{"arch": "vit", "fused_qkv": false, "bias": "none", "qk_norm": false, "moe": "expert_choice", "lr": 0.0078, "epochs": 101.7}
Rows from block 6 of a small sound classifier, named by matrix and row number. Rows with one number belong to one neuron. Each number is 128 + 24 x the weight over its row's rms, rounded and kept within 0 to 255. All counts start at 0.
After each neuron's rows are labels from the 100 clips, of 14976, where the neuron reaches its highest value: "strongest on" is what is common among them; "peak in band" is the frequency band that holds the peak. Only what is clearly more common there than usual is listed. The data: short read English sentences (LibriTTS-R). In brackets: how many of the 100.
# fc1: MLP up (model.blocks.6.mlp.fc1.weight, 384x192), inputs 0-191
# fc2: MLP down (model.blocks.6.mlp.fc2.weight, 192x384, transposed), outputs 0-191

fc1.350 [126  91 132 106 161 115 155 118 139 139 123 115  74 125 130 118 144 121 156 158 117 128 138 163  97 138 145 143 164  95 131 108 117 130 111 142 144 197 129 198 116 112 105  93 129  88 113 103 144  82 128 125 152  46 143 151 110 149 140 105 112 152 150  97 107 101 134 135 156 120  86 141 120 176 145 146 113 159 133 128 138 111 150 122  96 148 133 122 132 119  79 130 143 172  93 124 101 149 140 104 138 110 139 147 122 132 146 106 119 143 106 172 132  75 128 138 150 117 114 136 129 166 154 140 121 122 127 146 109 153 113 117 148 134 126 132 132  64 107 132 140  94 149 186 162 144  96 155 131 140 123 134 147 143 132 104 130  85 135 104 127 107 137 154 154 133 104 122 166 122 117 152 115  91 121 106 116 109  98 160  91 132 132  87 149 131 183 126 133  98 159 155]
fc2.350 [133 109 133 131  99 180 131 149 124 136 120 110 151 173 134 147 125 113 139 115 128  91 154  83 163 135 105 107 124 108 114 148  69 120 117 130 134 151 135 116 175 117 133 122 145  72 101 137 138 102 100 133 129 121 127 108 101 113 129 167 159 138 126 173 138 145 160 120 103 105 152 147 129 111 130 165 138 156 137 130 161 126  61 106 114 113 103 106 158 113 163 171 115  99 121  95 139 104  94 148 132 131 105  82 127 138 119 116  85 139 146 120 172 155  96 129 123 115 133 114 135 124  98 165 116 127 167 110 144 104 145 145 100 121 142 129  99 126 148 126 174 111  81 111 113 153 133  88  97 124 113 121 166 124 177 149 165 178 102 121 156 119 137 102 130 114 157 132 129 168  97 114 153 170 136 123 124 133 127 136 124 110  89 147  84 183 135 125 179 137 135  98]
strongest on: voice: female (90)
peak in band: 4000 to 8000 Hz (58)

fc1.276 [122 128 132 132 138 133 153  89 131 121 146  90 140 105 113 102 127 171 136 166 128 144 151 180 143 161 177 138 172 101 104 145  82 132 154  88  93  84 114 101 130 113 119 110 121  95 175 120  86 160 117 144 144 151 101 133 105 120 144 129 106 128 131 145 130  80 143 118 144 116 144  97 130 142 155 110  97 172 112 171 133 146 145 134 190 109 139 136 153 129 106 148 145  98  99 100 127 146 108 132 103 110 137 101 138 149 104 163 183 120 109 135 124 106 145 154 145 135 167 103 123  98 132  89 156 121 101 142 113 119 155 128 127  80 118 136 115 130 155  99 167 125 121 182  98 127 141 168 118 143 135 108 123 112 128 103 121 116 122 120 159 171  98 152 144 143 125 130 115 144 182 100 101 117  74 128 135 140 159  94 155  96 105 129 138 123 127 118  86 104 122  98]
fc2.276 [107 113 116 124 102 105 135 138 137 112 140 155 119 142 143 102 120  93  85 155  89 113 143  96 149 117  83  94 137 141 169  95 176 119 132 138 150 126 123 127 126 164 131 115 160 145  79 183  98 128 156 116 147 100 135  93 135 130 115 142 148 127 127 116 116 141 126 150 106 135  93 134 160  49 138 144 135 117 127 116 102 138 137 135 152 153 119 152 104 133 117 171 171 158  69 152 160 164 161 142 143 131 159 129 147 127 103 110 131 113 181  85 153 171 136 134 120 114 117 103 110 149 173 133  81 126 117 119 139 131 137 100 130 128 147 122 150 125  93 100  64 130 141 134 146 150  87 102 155 122 171 149 141 143  63 132 128 131 138  90 109 100 156  96 117 122 134 134 161 162 139 152 144 130 113 116 135 145 102 138 154 128 118 155  94  94 119 107 137 136 113 111]
strongest on: voice: female (96)
peak in band: 4000 to 8000 Hz (50)

fc1.226 [167 165 134 132 119 115 105  92 133 140 143 118 143 103 160 109 146 137 184 146 126 134 140 116 119 118 166 108  77 161 143 138 110  88  63  99 179 151 155 112 116 136 105 124 129  85 146  73 135 128 139  99 134 130 133  99 112 161 144 151 102 113 142 123 124 152 115 128  96  92 144 140 115 144 146 139 134 108 131 124 150 125 108 136 128 150  99 155  94 116 176 161 127 133 102 149 150 182 156  81 135 173 103 147 144 110 181 125 107 134 130 129 120 132 159 145  94 107 140  96 133 145  91 129 137 150 126 122 106 160 109 143 127 139 112 127 124 103 125 119 132 127  84 141 134 145  96 103 109 150 122 176 105 100 172 100 143 128 117 143 121 164  93 118 128 109 121 143  91 155 134 160  71 132 118 185 151 128 127  95 142 113 191 116 122 165 120 127 114 132 110 102]
fc2.226 [100 113 123 139 143 139 130 144 150 108 132 139 131 154  86 139 157 140 102 130 123 116  85 132 154 158 135 157 173 121  60 113 104 137 169 159 156 120 103 160  91 131 108 144 101 143  90 124 118 151 111 141 134 150 130 149 129  92 134  97 140 131  92 140 105 132 121 156 134 145  90  97  90 139 126 102 118 126 159  77 126 131 117 107  87 121 139 125 191 144 142 124 111 164 162  75 126 111 128 134 127  83  81  90 132 102  98 143 130 113  90 178 173  81 130 147 165 113 150 130 143 158 103 128 120 135 149 147 130 145 111 140 113 134 109 128 122 118 155 135 126 133 164 122 100 138 145 119 164 137 102  87 179 141 106 118 132 148 118 110 141 154 153 134 135 152 149 117 156 121 128 133 169 155 107  68 107 123  91 125 111 138 101 190 121 111 127 126 153 139 163 136]
strongest on: voice: female (98)
peak in band: 4000 to 8000 Hz (61)

fc1.281 [102 120 123 148 183  91 152 155 107 165 142 130 162 102 131 140  88 157 180 161 119 144 148 160  86 100 103 133 139 134 114 107  80  96  90 100 111 138 100 168 142 164 143 131 111 135  97 129 141 125 144  93 151 100 162 108 147 167 105 109 127 137  95 114 144 126 139 140 124 152 159  76 170 144 152 151 130 121 143 125 148 110  95 123 142 120 182 152 132 142 110 133 109 135 111 140 140 143  83 146 125 106  92  95 152 103 143  93 130 129 118 107 156 115 151 142  95 115 150 120 124 125 136 137  74 113 141 117 156  98 155  60 179 131 117 136 120  83 107 161 162  93 110 139 129 124 118 131 116 123 139 146 150 115 141 119 171 106  90 122 135 121 116 146  90 152 124 143 112 147 131 144 112 118 154  98 106 158 179  98 115 153 129  93 120 115 111 150 155 136 131 108]
fc2.281 [103 162 101 106 105 130 131 137 163 114  94 128  93 144 163 133 131 146 110 127 126  46  99 114 118 144 114 132  83 126 161 122 142 111 124 158 162 160 144 102 126 143  89 129 139 120 123 129 118 111 123 136 133 101 101 129 132 131 114  96 159 141 155 158 104 104  80 137 154 114 138 137 117 144 139 110  94 127 135 127 117  83 149 118 111 106 122 121 123 134 147  94 132 156 146 108 136  90 141 179 116 135 146 130 116 136 133 103 146 143 153 113 156  91 106 123 159 152 139 156 176 175 113 112 102 129  64 196 117 152 118 134 111 166 120 139 163 132 144 146 122 107 122 107  97 128 124 117 134 134 117 100 106 125  80 134 146 156 138 136 149 125 125 119 170 122 164 148 106 131 118 171 127 121 178 170  95  75  94 109 117  78 132 182 122 151 127 137 135 143 182 123]
strongest on: voice: female (100)
peak in band: 4000 to 8000 Hz (55)

fc1.298 [145  76 135 117 146 101  92 156 115 142 146 134 128 138 112 112  96 125  87 156 110 104 149 137 166 144  97 132 131 121 156 114  91 153 122 103 138 123 146 125 154 112 160 102 150 135 119 109 133 154 138 128 131 140 113 115 124 145 148 101 112 140 137 155 113 131 177 128 135 152 156 115 162 130 131 120 117 122 111 152 112 117  82 151 155 110 128 151 139 157 143 153 124 124 128 106 149 161 158 129  80 110 144 162 115 118 120 116 126 108 152  98 187  97 108 105 120 126  89 153  77 113  99  81 120  84 143 132 132 116 158 137 178 109 117 174 124 103  84  82 119 162 164 104 145 123  97  69 127 154 118 174 103 151 125 158 115 126 124 130 137 148 114 129  86 122 135 161 111 133 134  73 124 149 114  97 152 147 107 110 179 100 159  85 165 137 142 146 106 177 149 136]
fc2.298 [165 151 116 140 134 148 120  81 126  71 124 125 142 111  79 122 142  74 165 122 102 160 112 111 128 131 137  99 157  97 113 124 144 105 183 174 138  90 157 142 109 118 162 144 108 139 118 135 129 113 135 127 127 134 124 101 138 122 144 119 160 117 154 119 172  98 102 131 130 121 112  90 125 100 124 154 154 104 153 135 163 143 131 185 131 170 113 125  95 122 143 123 142 128 176 144 127 116 112 128 179 126  99 121 100 122 102 176 125 123 136 146 176 158 144 131 147 138 112  99 149 162 135 170 123 144 126 128 141 112  98  96  80 105 174 102 102 103 131 127 139 108 114 139 110 174 160 164 123 162 135 134 105 145 114  86  66 122 149 105 125 109 112  93 150 164 119 133  95 141 134 126 153 126 141 103 146 151 122 101 131 103 164 103 137  77  99 119 113 138 150 118]
strongest on: voice: male (96)
peak in band: 4000 to 8000 Hz (59)

fc1.70 [146 103 137 138 141 113 122 140 132 164 118 120 121 125  82 153 119 159 122 159 136 149 117 151 131 105 164 135 119 123 134 134 145 144 186 137 108 176 188 149 131  95 126 128 103  84 120  91 140 132 137 143 154 112 129 135 107 136 130 151 140 123 141 168 146  92  87 144 136 102 107 136 122 153 138 153 141 104 131 162 114 136 162 132 131 100 132  80 142 115 184 125  90 148 148 177 106 147 108 126 118 114 141 118 103 133 126 126 117 133 115 104 129 117 122  96  72 104 147  58  80 120  89 121 125 123  90 134 119 114 140 146 100 145 116 116 159 122 131 123 118 124 158  71 168 134  99  71 121 178  84 156  62 113 166 106 135 142 138 126 137 149 130 103 157 152 165 126 143  88 119 121 140 114 129 147 151 138 143 141 128 122 160  96 105 121 180 101 138 144 138 130]
fc2.70 [133 147  96 142 111 176 114 145 127 150 145 138 131 144 108  69 156  92 143 103 149 128 161 113 130 174  70 115 106 154 119 148 123  96 133 132 160 128 119 142 116 144 116 106 117 177  91 138 128 131  99 129  91 106 112 136 162 118 179 149  87 115  99 114 125 141 123 164 108 138 107 103 138 107 142 124 161 138  92 148 147 125 107 120 117 139 132 174 117  92  79 158 147 120  90 145 122  94 113  94 133 118 122 123  91 137  94 127 145 156 103 141 139 143  92 148 168  96 114 165 187 122  73 163 131 108 151 157 107 149 109  92  98 160 140 140  94 173 136 128 136 137 133 147 153 125 150 147 156 148 132 102 130 132 112 106 129 121 139 142 114 101 126 117 156 136 116 109 124 140 120  68 122 124 167  74 126 167  90 121 170 137 135 140 146 124 105 151 149 149 106 124]
strongest on: voice: male (92)
peak in band: 4000 to 8000 Hz (57)

fc1.379 [143 147 101 100 121 145 117  99 169 136 140 118  93 162 145 102 122 140  88 151 118 128  76 123 162 122 163 100 109 129 118 119 140 119 121 126 129 156 141  88 109 139 200 100 131  84 148 131 130 122 130 109 136  93  98 155 142 116 187 106 121 117 161 169  75 165 144  85 161 107 151 166 163 124 179 135 127 159 142 162 126 140 145  80 127 107 143 139 159 129  88 140 158 163 125 127 127 116 147 109 144  96  90 117  96 105 119 107 127 111 144 112 119  96 122 136 156 143 105 102 137 131 111 114 108 139 109 178 142 163 113 141 109 109 112 157 155  99 102 169 148  99 119 139 120 106 176 138 131 122 105 147 109 131 129 135 149 167 145 137  95 111 116 115 135 165 120 105 152 160 141 155 103 109 110 156 124 126 106 139 147 150 104  92 121 126 107 101 134 164 167 103]
fc2.379 [ 90 122 136 181 111 116 147 147 109 145 177  88 132  93 112 138 134 171 138 140 184 150 147 139 127 124  91 158 151 134 120 159 166 112 135 114 131 106 129 126 171 115 133 103  99 116  87 126 162 106 142 160 104 177 132  88 112 131 144  88  92  90  81  95 135 114 148 112  99 115 113 126 124 117 112 128 154 105  97 121 114 154 122 149  99 133  90 133 141 158 145 139 104  94 117 120 142 115  92 138 167 131 137 163 110 144 182 159 135 135 129 125 128 122 143 125  82  98 147 193 155 119 110 157 113 141 177 146 141 150 107  83 157 145 137 156 158 105 133 115 148 126 142 106 157  98  78 138 144 140 155 101 136 137 120 133 143 152 108 129 145 140 147 164  68 122 157  95 108 142 136 122 128 130 150  92  88 122 134  95 112 117 117 130 117 130 164 101 123 121 121 101]
strongest on: voice: female (99)
peak in band: 4000 to 8000 Hz (52)

fc1.28 [154 163 139 163 151 141 145 121 109 130 122 173 164 142 101 130 117 141 159 127 135 155 148 118 109 129  97 148 120 130 133 113 126 135 128 140  94 127 110 182 132 125 126 128 166 174 163 139 110 137 158 152 164 154 116  77 125 109 168 122  90 152 142 142 121  79 123 110 111 131 126 149 107 133 104  79 123 139 159 123 124 119 132 179 139 126 150 123 155 110 164 111 132 113 145 115 128  96  89  99 146 146  72  67 136 118  98 111 124 136 105  52 130 127  98 122 115 132 116 143 119 128 133 113 123 152 143 145 101  96 111 124 149 136 173 119 125 121 135 122 103 124 123 192 155  68  93 133  97 122  96 178 112 131 144  94 138 142 147 114 121 106 128 133 122  95 145 128  57 141 118 115 115 126 177 136 115 164 172 130 103  99 146 129 133 135 102 104 146 148 135 152]
fc2.28 [116 159 146 109 118  89  97  84 115 122  94 118 108 143 121 180 113  99 114 120  89 104 113 129 138 148 128 147 133 145 121 141 133 118 165 175 182 105 120 101  89 152 128 123 125 112 120 137 125 115  98  84 133 128 141 142 164 157  99  99  99 104 153  92 134 133 148 136 118 158 134 147 150 138 166 135 141 169 114 105 167 112 143 107 165 109 138 117 112 103  77 120 132 153 130 147 130 108 126 132 134  92 141 108 125 117 164 148 154  87 164  87 154 152 127 194 135 119 125 117 119 136 119 164 160  88 113 103 120 151 112 131 163 139 117 129 120 148 106 153  84 112  60 122 150 155 137 130 148 121 153  85 162 165 106 123 131 141 140 142 122 167 136  99 124 148 104 144 144  67 124 161 147 133 116 122 104  80  96 163 152 149 130 140  86 141 145 129 128 149 105 126]
strongest on: voice: female (97)
peak in band: 4000 to 8000 Hz (60)