Weights of a small sound classifier: log mel input, trained on short read English sentences (LibriTTS-R).
Rows from block 7 of a small sound classifier, named by matrix and row number. Rows with one number within an expert belong to one neuron, the router's apart. Each number is 50 + 10 x the weight over its row's rms, rounded and kept within 0 to 99. All counts start at 0.
Before each expert's rows are labels from the 100 clips, of 14976, where the router gives the expert most weight on average: "responds to" is what is common among them. Only what is clearly more common there than usual is listed. The data: short read English sentences (LibriTTS-R). In brackets: how many of the 100.
# router: router (model.blocks.7.mlp.router.weight, 32x192, trained with AdamW), inputs 0-95
# up: expert up (model.blocks.7.mlp.up, 32x192x192), inputs 0-95
# down: expert down (model.blocks.7.mlp.down, 32x192x192, transposed), outputs 0-95

# expert 14
responds to: voice: female (98)
router.14:43 45 58 48 47 67 70 55 33 73 36 34 37 43 40 56 31 47 49 57 46 41 64 32 42 43 47 48 56 76 74 44 45 55 55 48 56 46 43 55 58 59 45 40 46 50 56 49 57 40 37 48 34 43 55 47 43 59 61 56 32 51 55 48 61 56 59 50 39 30 48 58 55 38 52 42 50 67 27 58 49 45 50 51 42 56 51 57 68 62 61 57 57 61 75 39
up.0:45 69 25 40 44 43 55 67 50 59 52 52 47 55 53 57 67 53 45 50 35 55 53 56 65 47 36 47 52 35 42 49 60 44 63 54 52 39 62 66 55 42 45 41 37 63 50 54 25 41 47 48 45 31 52 53 63 37 57 51 60 28 59 42 62 64 62 64 50 26 59 50 40 43 45 49 60 46 50 44 48 50 62 45 54 41 62 73 48 43 62 56 58 44 42 47
down.0:33 42 60 54 64 47 43 43 40 54 68 43 50 64 41 49 46 48 53 41 38 44 51 72 55 28 66 33 59 59 58 53 49 56 58 48 26 37 46 39 53 51 45 36 56 47 46 44 53 53 44 64 52 58 61 53 37 40 56 64 60 62 44 58 48 38 49 53 35 51 62 51 62 66 39 45 52 67 42 56 45 38 52 53 47 49 34 56 53 40 43 42 41 57 37 62
up.1:68 47 70 28 44 56 64 55 51 48 31 59 51 49 76 47 51 44 30 41 45 41 47 62 48 64 44 39 54 43 53 40 54 51 51 48 50 59 29 48 50 20 42 66 59 55 44 56 61 64 38 37 68 65 49 53 56 56 60 39 59 25 52 43 52 58 60 55 48 53 55 45 45 64 41 20 49 41 49 46 61 56 58 37 40 35 50 52 61 62 62 53 55 51 39 54
down.1:54 26 51 44 42 40 47 52 53 53 38 71 46 56 64 63 44 42 40 55 56 65 50 47 54 62 58 52 61 24 65 42 63 35 46 58 43 39 50 38 47 38 60 51 63 59 42 48 54 33 41 69 53 55 63 44 40 37 38 54 47 49 66 56 35 47 43 58 45 52 39 44 61 41 62 55 54 60 56 44 48 30 70 47 49 35 45 50 57 58 50 42 54 53 41 49
up.2:50 50 52 49 57 50 49 39 46 57 46 40 53 48 47 41 74 50 49 27 63 59 50 55 62 56 42 43 43 46 40 41 52 31 43 64 46 40 47 53 48 52 55 64 58 55 62 60 70 59 49 39 48 46 51 66 47 42 50 53 44 67 56 59 61 52 61 62 55 44 58 47 42 30 35 62 42 34 45 28 50 33 53 51 45 32 53 65 59 70 49 76 49 34 55 50
down.2:67 57 24 57 52 50 43 31 56 52 52 46 60 67 58 64 47 43 55 74 57 39 33 71 63 51 55 42 50 62 56 41 42 72 79 55 34 66 60 52 47 66 29 27 46 38 48 47 39 31 46 61 34 55 48 40 61 36 58 53 47 62 51 43 50 49 40 37 39 54 46 46 64 54 52 42 35 62 44 59 56 44 59 61 55 51 48 47 52 43 49 56 56 44 47 75

# expert 24
responds to: voice: female (100)
router.24:49 35 57 52 57 39 56 43 36 56 42 51 37 39 57 51 59 38 54 42 39 62 51 61 48 55 55 32 41 48 44 54 29 48 72 56 54 42 69 52 39 58 30 60 65 49 50 58 43 36 41 68 61 52 61 47 48 59 53 33 39 42 58 55 43 30 50 42 52 36 27 53 67 39 52 50 43 58 35 38 63 65 52 55 53 38 41 64 53 38 51 39 54 46 41 54
up.0:54 54 61 42 49 40 43 39 46 50 47 52 58 68 67 52 30 43 64 53 69 49 20 60 35 56 57 75 25 77 58 60 41 45 57 50 54 23 54 52 50 47 53 59 60 48 41 50 48 52 40 42 57 44 38 45 48 46 47 49 50 56 69 46 54 64 52 41 57 52 34 31 49 43 65 63 61 59 48 51 41 41 38 43 47 41 58 50 43 51 52 50 45 39 56 41
down.0:31 54 61 46 57 49 32 55 65 58 30 64 46 34 57 54 55 50 61 57 61 47 73 58 56 58 38 34 62 36 49 49 38 50 42 70 56 49 45 60 57 56 60 52 33 51 45 62 52 54 53 44 30 49 42 37 53 36 50 32 49 55 26 67 40 47 41 56 40 46 49 51 50 33 57 48 43 43 60 50 46 42 70 35 50 56 36 46 34 33 45 60 44 50 38 50
up.1:53 49 62 28 40 58 52 51 50 45 51 49 60 54 53 55 44 54 41 53 54 48 34 47 45 34 52 50 52 57 52 54 46 52 55 48 72 55 46 73 54 50 49 53 36 44 61 49 59 60 65 45 39 57 46 62 50 54 51 65 42 42 50 40 48 54 69 44 47 55 63 45 46 43 51 54 37 58 78 19 40 42 45 50 65 60 58 56 53 44 56 30 37 73 38 38
down.1:42 51 27 59 58 43 51 48 53 64 50 40 28 44 55 56 51 42 65 46 35 54 57 56 46 59 41 52 44 36 49 34 50 44 54 66 25 54 57 32 49 41 59 55 57 55 35 54 59 51 50 53 41 39 55 50 45 50 35 50 55 52 54 58 64 47 46 48 44 55 43 53 56 34 73 42 59 60 42 82 50 46 53 33 62 44 31 56 54 51 28 43 56 38 52 60
up.2:43 53 30 29 41 43 61 63 37 70 38 65 46 55 51 54 58 61 58 44 62 61 59 39 35 40 44 46 55 42 63 52 39 54 35 53 44 70 54 33 54 39 44 42 51 44 42 60 52 54 64 57 54 48 52 46 48 60 37 63 62 72 46 42 50 61 46 44 52 54 40 61 48 58 58 33 53 23 63 52 46 53 44 51 43 53 55 54 53 46 52 65 28 44 61 62
down.2:51 37 57 50 37 48 53 41 45 30 47 46 60 44 61 32 34 50 53 54 36 57 57 53 41 36 48 72 65 57 39 60 33 50 43 52 58 48 53 47 60 43 53 51 37 56 55 69 44 63 54 43 71 50 48 74 44 46 50 34 49 33 56 61 47 47 53 43 47 59 49 54 37 31 40 57 34 62 58 69 59 59 66 52 39 49 43 54 55 57 44 44 58 78 34 45

# expert 2
responds to: voice: male (100)
router.2:44 49 44 54 49 51 57 42 50 52 37 50 44 47 41 45 59 53 42 56 31 54 64 38 54 44 69 41 54 60 59 40 43 58 50 56 67 44 40 61 50 51 52 53 39 51 45 49 25 57 52 44 69 34 50 53 69 43 60 40 63 50 59 55 72 61 40 60 53 46 30 55 46 54 57 60 53 46 57 43 50 45 44 60 49 44 59 58 59 34 31 60 41 43 64 56
up.0:62 67 53 59 47 59 39 48 41 40 37 56 41 66 42 52 56 57 51 38 36 47 51 61 59 43 77 51 42 51 39 64 20 41 56 52 54 12 43 50 45 33 49 44 69 59 53 64 44 68 44 52 53 45 38 62 35 51 64 60 29 53 54 56 44 52 64 59 42 49 49 38 40 43 61 58 36 43 64 48 63 64 42 35 48 52 61 57 51 59 47 48 39 40 40 62
down.0:56 51 34 58 51 29 60 48 46 57 55 56 50 43 62 39 51 50 49 48 50 46 56 53 45 52 38 42 40 53 60 52 60 44 64 57 38 66 43 36 34 33 35 55 48 79 43 56 63 47 44 54 42 54 56 59 50 46 39 39 73 57 58 47 43 30 49 38 77 51 59 56 42 47 48 54 58 44 57 38 45 16 43 48 52 56 45 33 31 56 53 33 56 64 53 39
up.1:42 35 46 48 45 63 47 43 33 58 72 36 48 43 58 54 64 50 36 60 50 51 37 62 53 48 68 63 52 46 48 50 47 45 75 46 33 38 53 47 42 50 37 41 58 46 49 67 53 44 61 55 42 37 55 53 46 49 33 72 43 52 44 40 49 52 47 58 49 46 53 33 35 53 47 42 64 53 46 35 27 48 59 41 47 53 42 46 53 40 60 65 72 52 56 45
down.1:38 80 48 43 44 43 41 43 54 46 37 79 40 49 42 40 52 53 50 45 39 60 44 58 61 39 40 50 55 52 51 54 42 51 62 36 30 49 58 52 49 83 67 60 41 64 49 42 38 30 45 56 57 69 39 29 62 44 77 37 48 57 51 51 47 46 55 52 58 40 41 59 59 54 55 46 55 55 65 56 34 50 45 41 46 64 50 56 53 53 44 52 41 37 58 35
up.2:47 54 67 34 44 52 51 46 48 62 39 45 61 46 66 54 28 61 38 48 35 57 64 45 47 74 69 56 44 16 49 58 46 54 56 59 66 70 48 33 34 47 43 52 51 47 38 62 31 61 47 65 45 45 47 46 59 45 41 61 34 51 54 53 26 49 50 54 64 55 52 45 59 57 49 49 42 50 69 58 48 58 57 52 41 60 55 37 51 28 37 35 49 53 66 45
down.2:40 46 47 43 53 60 60 42 53 44 57 56 37 63 35 44 48 48 63 53 53 55 31 69 50 54 46 50 57 61 47 41 52 49 31 46 56 36 49 65 50 45 51 46 35 56 62 43 62 45 63 51 51 46 53 31 58 49 47 33 55 49 38 46 86 60 59 48 45 52 47 52 43 41 63 64 51 59 44 57 47 35 43 57 76 26 40 68 63 64 67 73 34 40 47 51

# expert 29
responds to: voice: female (95)
router.29:43 54 66 67 47 59 60 67 55 46 55 35 42 55 47 52 50 47 55 53 48 63 78 50 50 53 40 64 50 49 62 50 54 46 24 51 51 59 47 20 42 67 70 39 27 61 55 39 53 51 55 54 70 49 66 50 53 50 62 60 43 65 59 40 70 56 60 43 61 37 58 46 49 46 46 48 48 49 67 56 46 38 50 55 47 54 53 51 60 52 45 44 66 51 55 64
up.0:60 39 40 37 43 49 44 53 40 52 63 49 44 62 60 41 48 60 53 44 49 48 48 65 49 41 44 62 47 42 56 66 50 66 47 46 32 50 57 41 34 73 57 42 71 37 65 56 62 54 53 57 35 59 32 56 42 47 49 32 43 63 61 54 40 45 42 54 58 54 45 45 48 50 55 42 56 77 50 59 53 43 37 43 46 40 35 57 50 76 48 51 43 62 55 59
down.0:52 36 44 81 56 65 32 53 27 37 51 60 44 51 58 62 46 52 44 56 58 64 42 50 57 64 59 43 45 51 44 51 44 43 66 51 63 39 54 34 46 49 35 55 20 35 51 48 48 65 50 37 42 53 50 46 72 56 50 54 55 48 54 50 47 13 54 41 55 62 46 27 50 65 33 52 69 39 43 51 54 39 40 49 60 42 44 40 45 34 44 66 50 48 44 51
up.1:49 59 30 45 44 30 44 69 38 61 51 48 49 51 58 56 64 42 42 48 43 48 59 44 54 41 50 45 42 23 49 53 52 44 48 40 85 39 48 65 48 59 46 60 49 50 48 46 26 61 58 50 42 43 53 45 51 27 52 48 62 52 53 58 45 51 43 39 49 47 61 62 60 64 51 42 56 62 64 44 52 44 48 35 46 53 49 51 61 40 57 60 53 44 43 48
down.1:57 54 79 49 61 52 54 54 49 46 61 21 49 32 50 46 31 43 47 52 67 45 26 49 56 50 45 34 51 52 57 48 32 40 60 41 45 64 33 44 55 56 58 51 68 55 53 60 54 52 42 47 65 54 45 31 44 45 61 37 46 42 68 60 40 57 64 37 49 63 46 43 33 55 47 49 56 50 39 57 54 52 57 46 57 45 61 59 51 47 37 48 71 44 71 40
up.2:39 49 48 34 46 41 63 70 44 58 47 44 21 42 50 45 54 60 45 48 50 73 57 32 60 51 38 65 55 51 64 53 63 45 40 24 62 43 57 45 65 41 55 39 59 34 60 61 47 49 45 51 40 50 44 66 59 24 60 46 45 41 45 45 49 52 53 58 53 51 68 49 54 45 44 43 62 52 57 46 45 51 38 47 44 46 56 61 45 50 53 35 37 57 58 37
down.2:46 52 43 52 52 46 53 51 60 37 62 58 54 52 57 60 54 35 54 56 49 55 46 54 42 68 34 39 73 30 35 47 57 55 43 53 48 34 59 53 40 61 40 50 45 47 57 36 38 35 59 52 58 64 46 34 41 48 50 42 63 64 51 56 40 57 52 59 59 37 41 48 60 59 47 56 19 61 64 54 61 63 69 49 53 36 53 54 45 40 33 64 46 47 27 52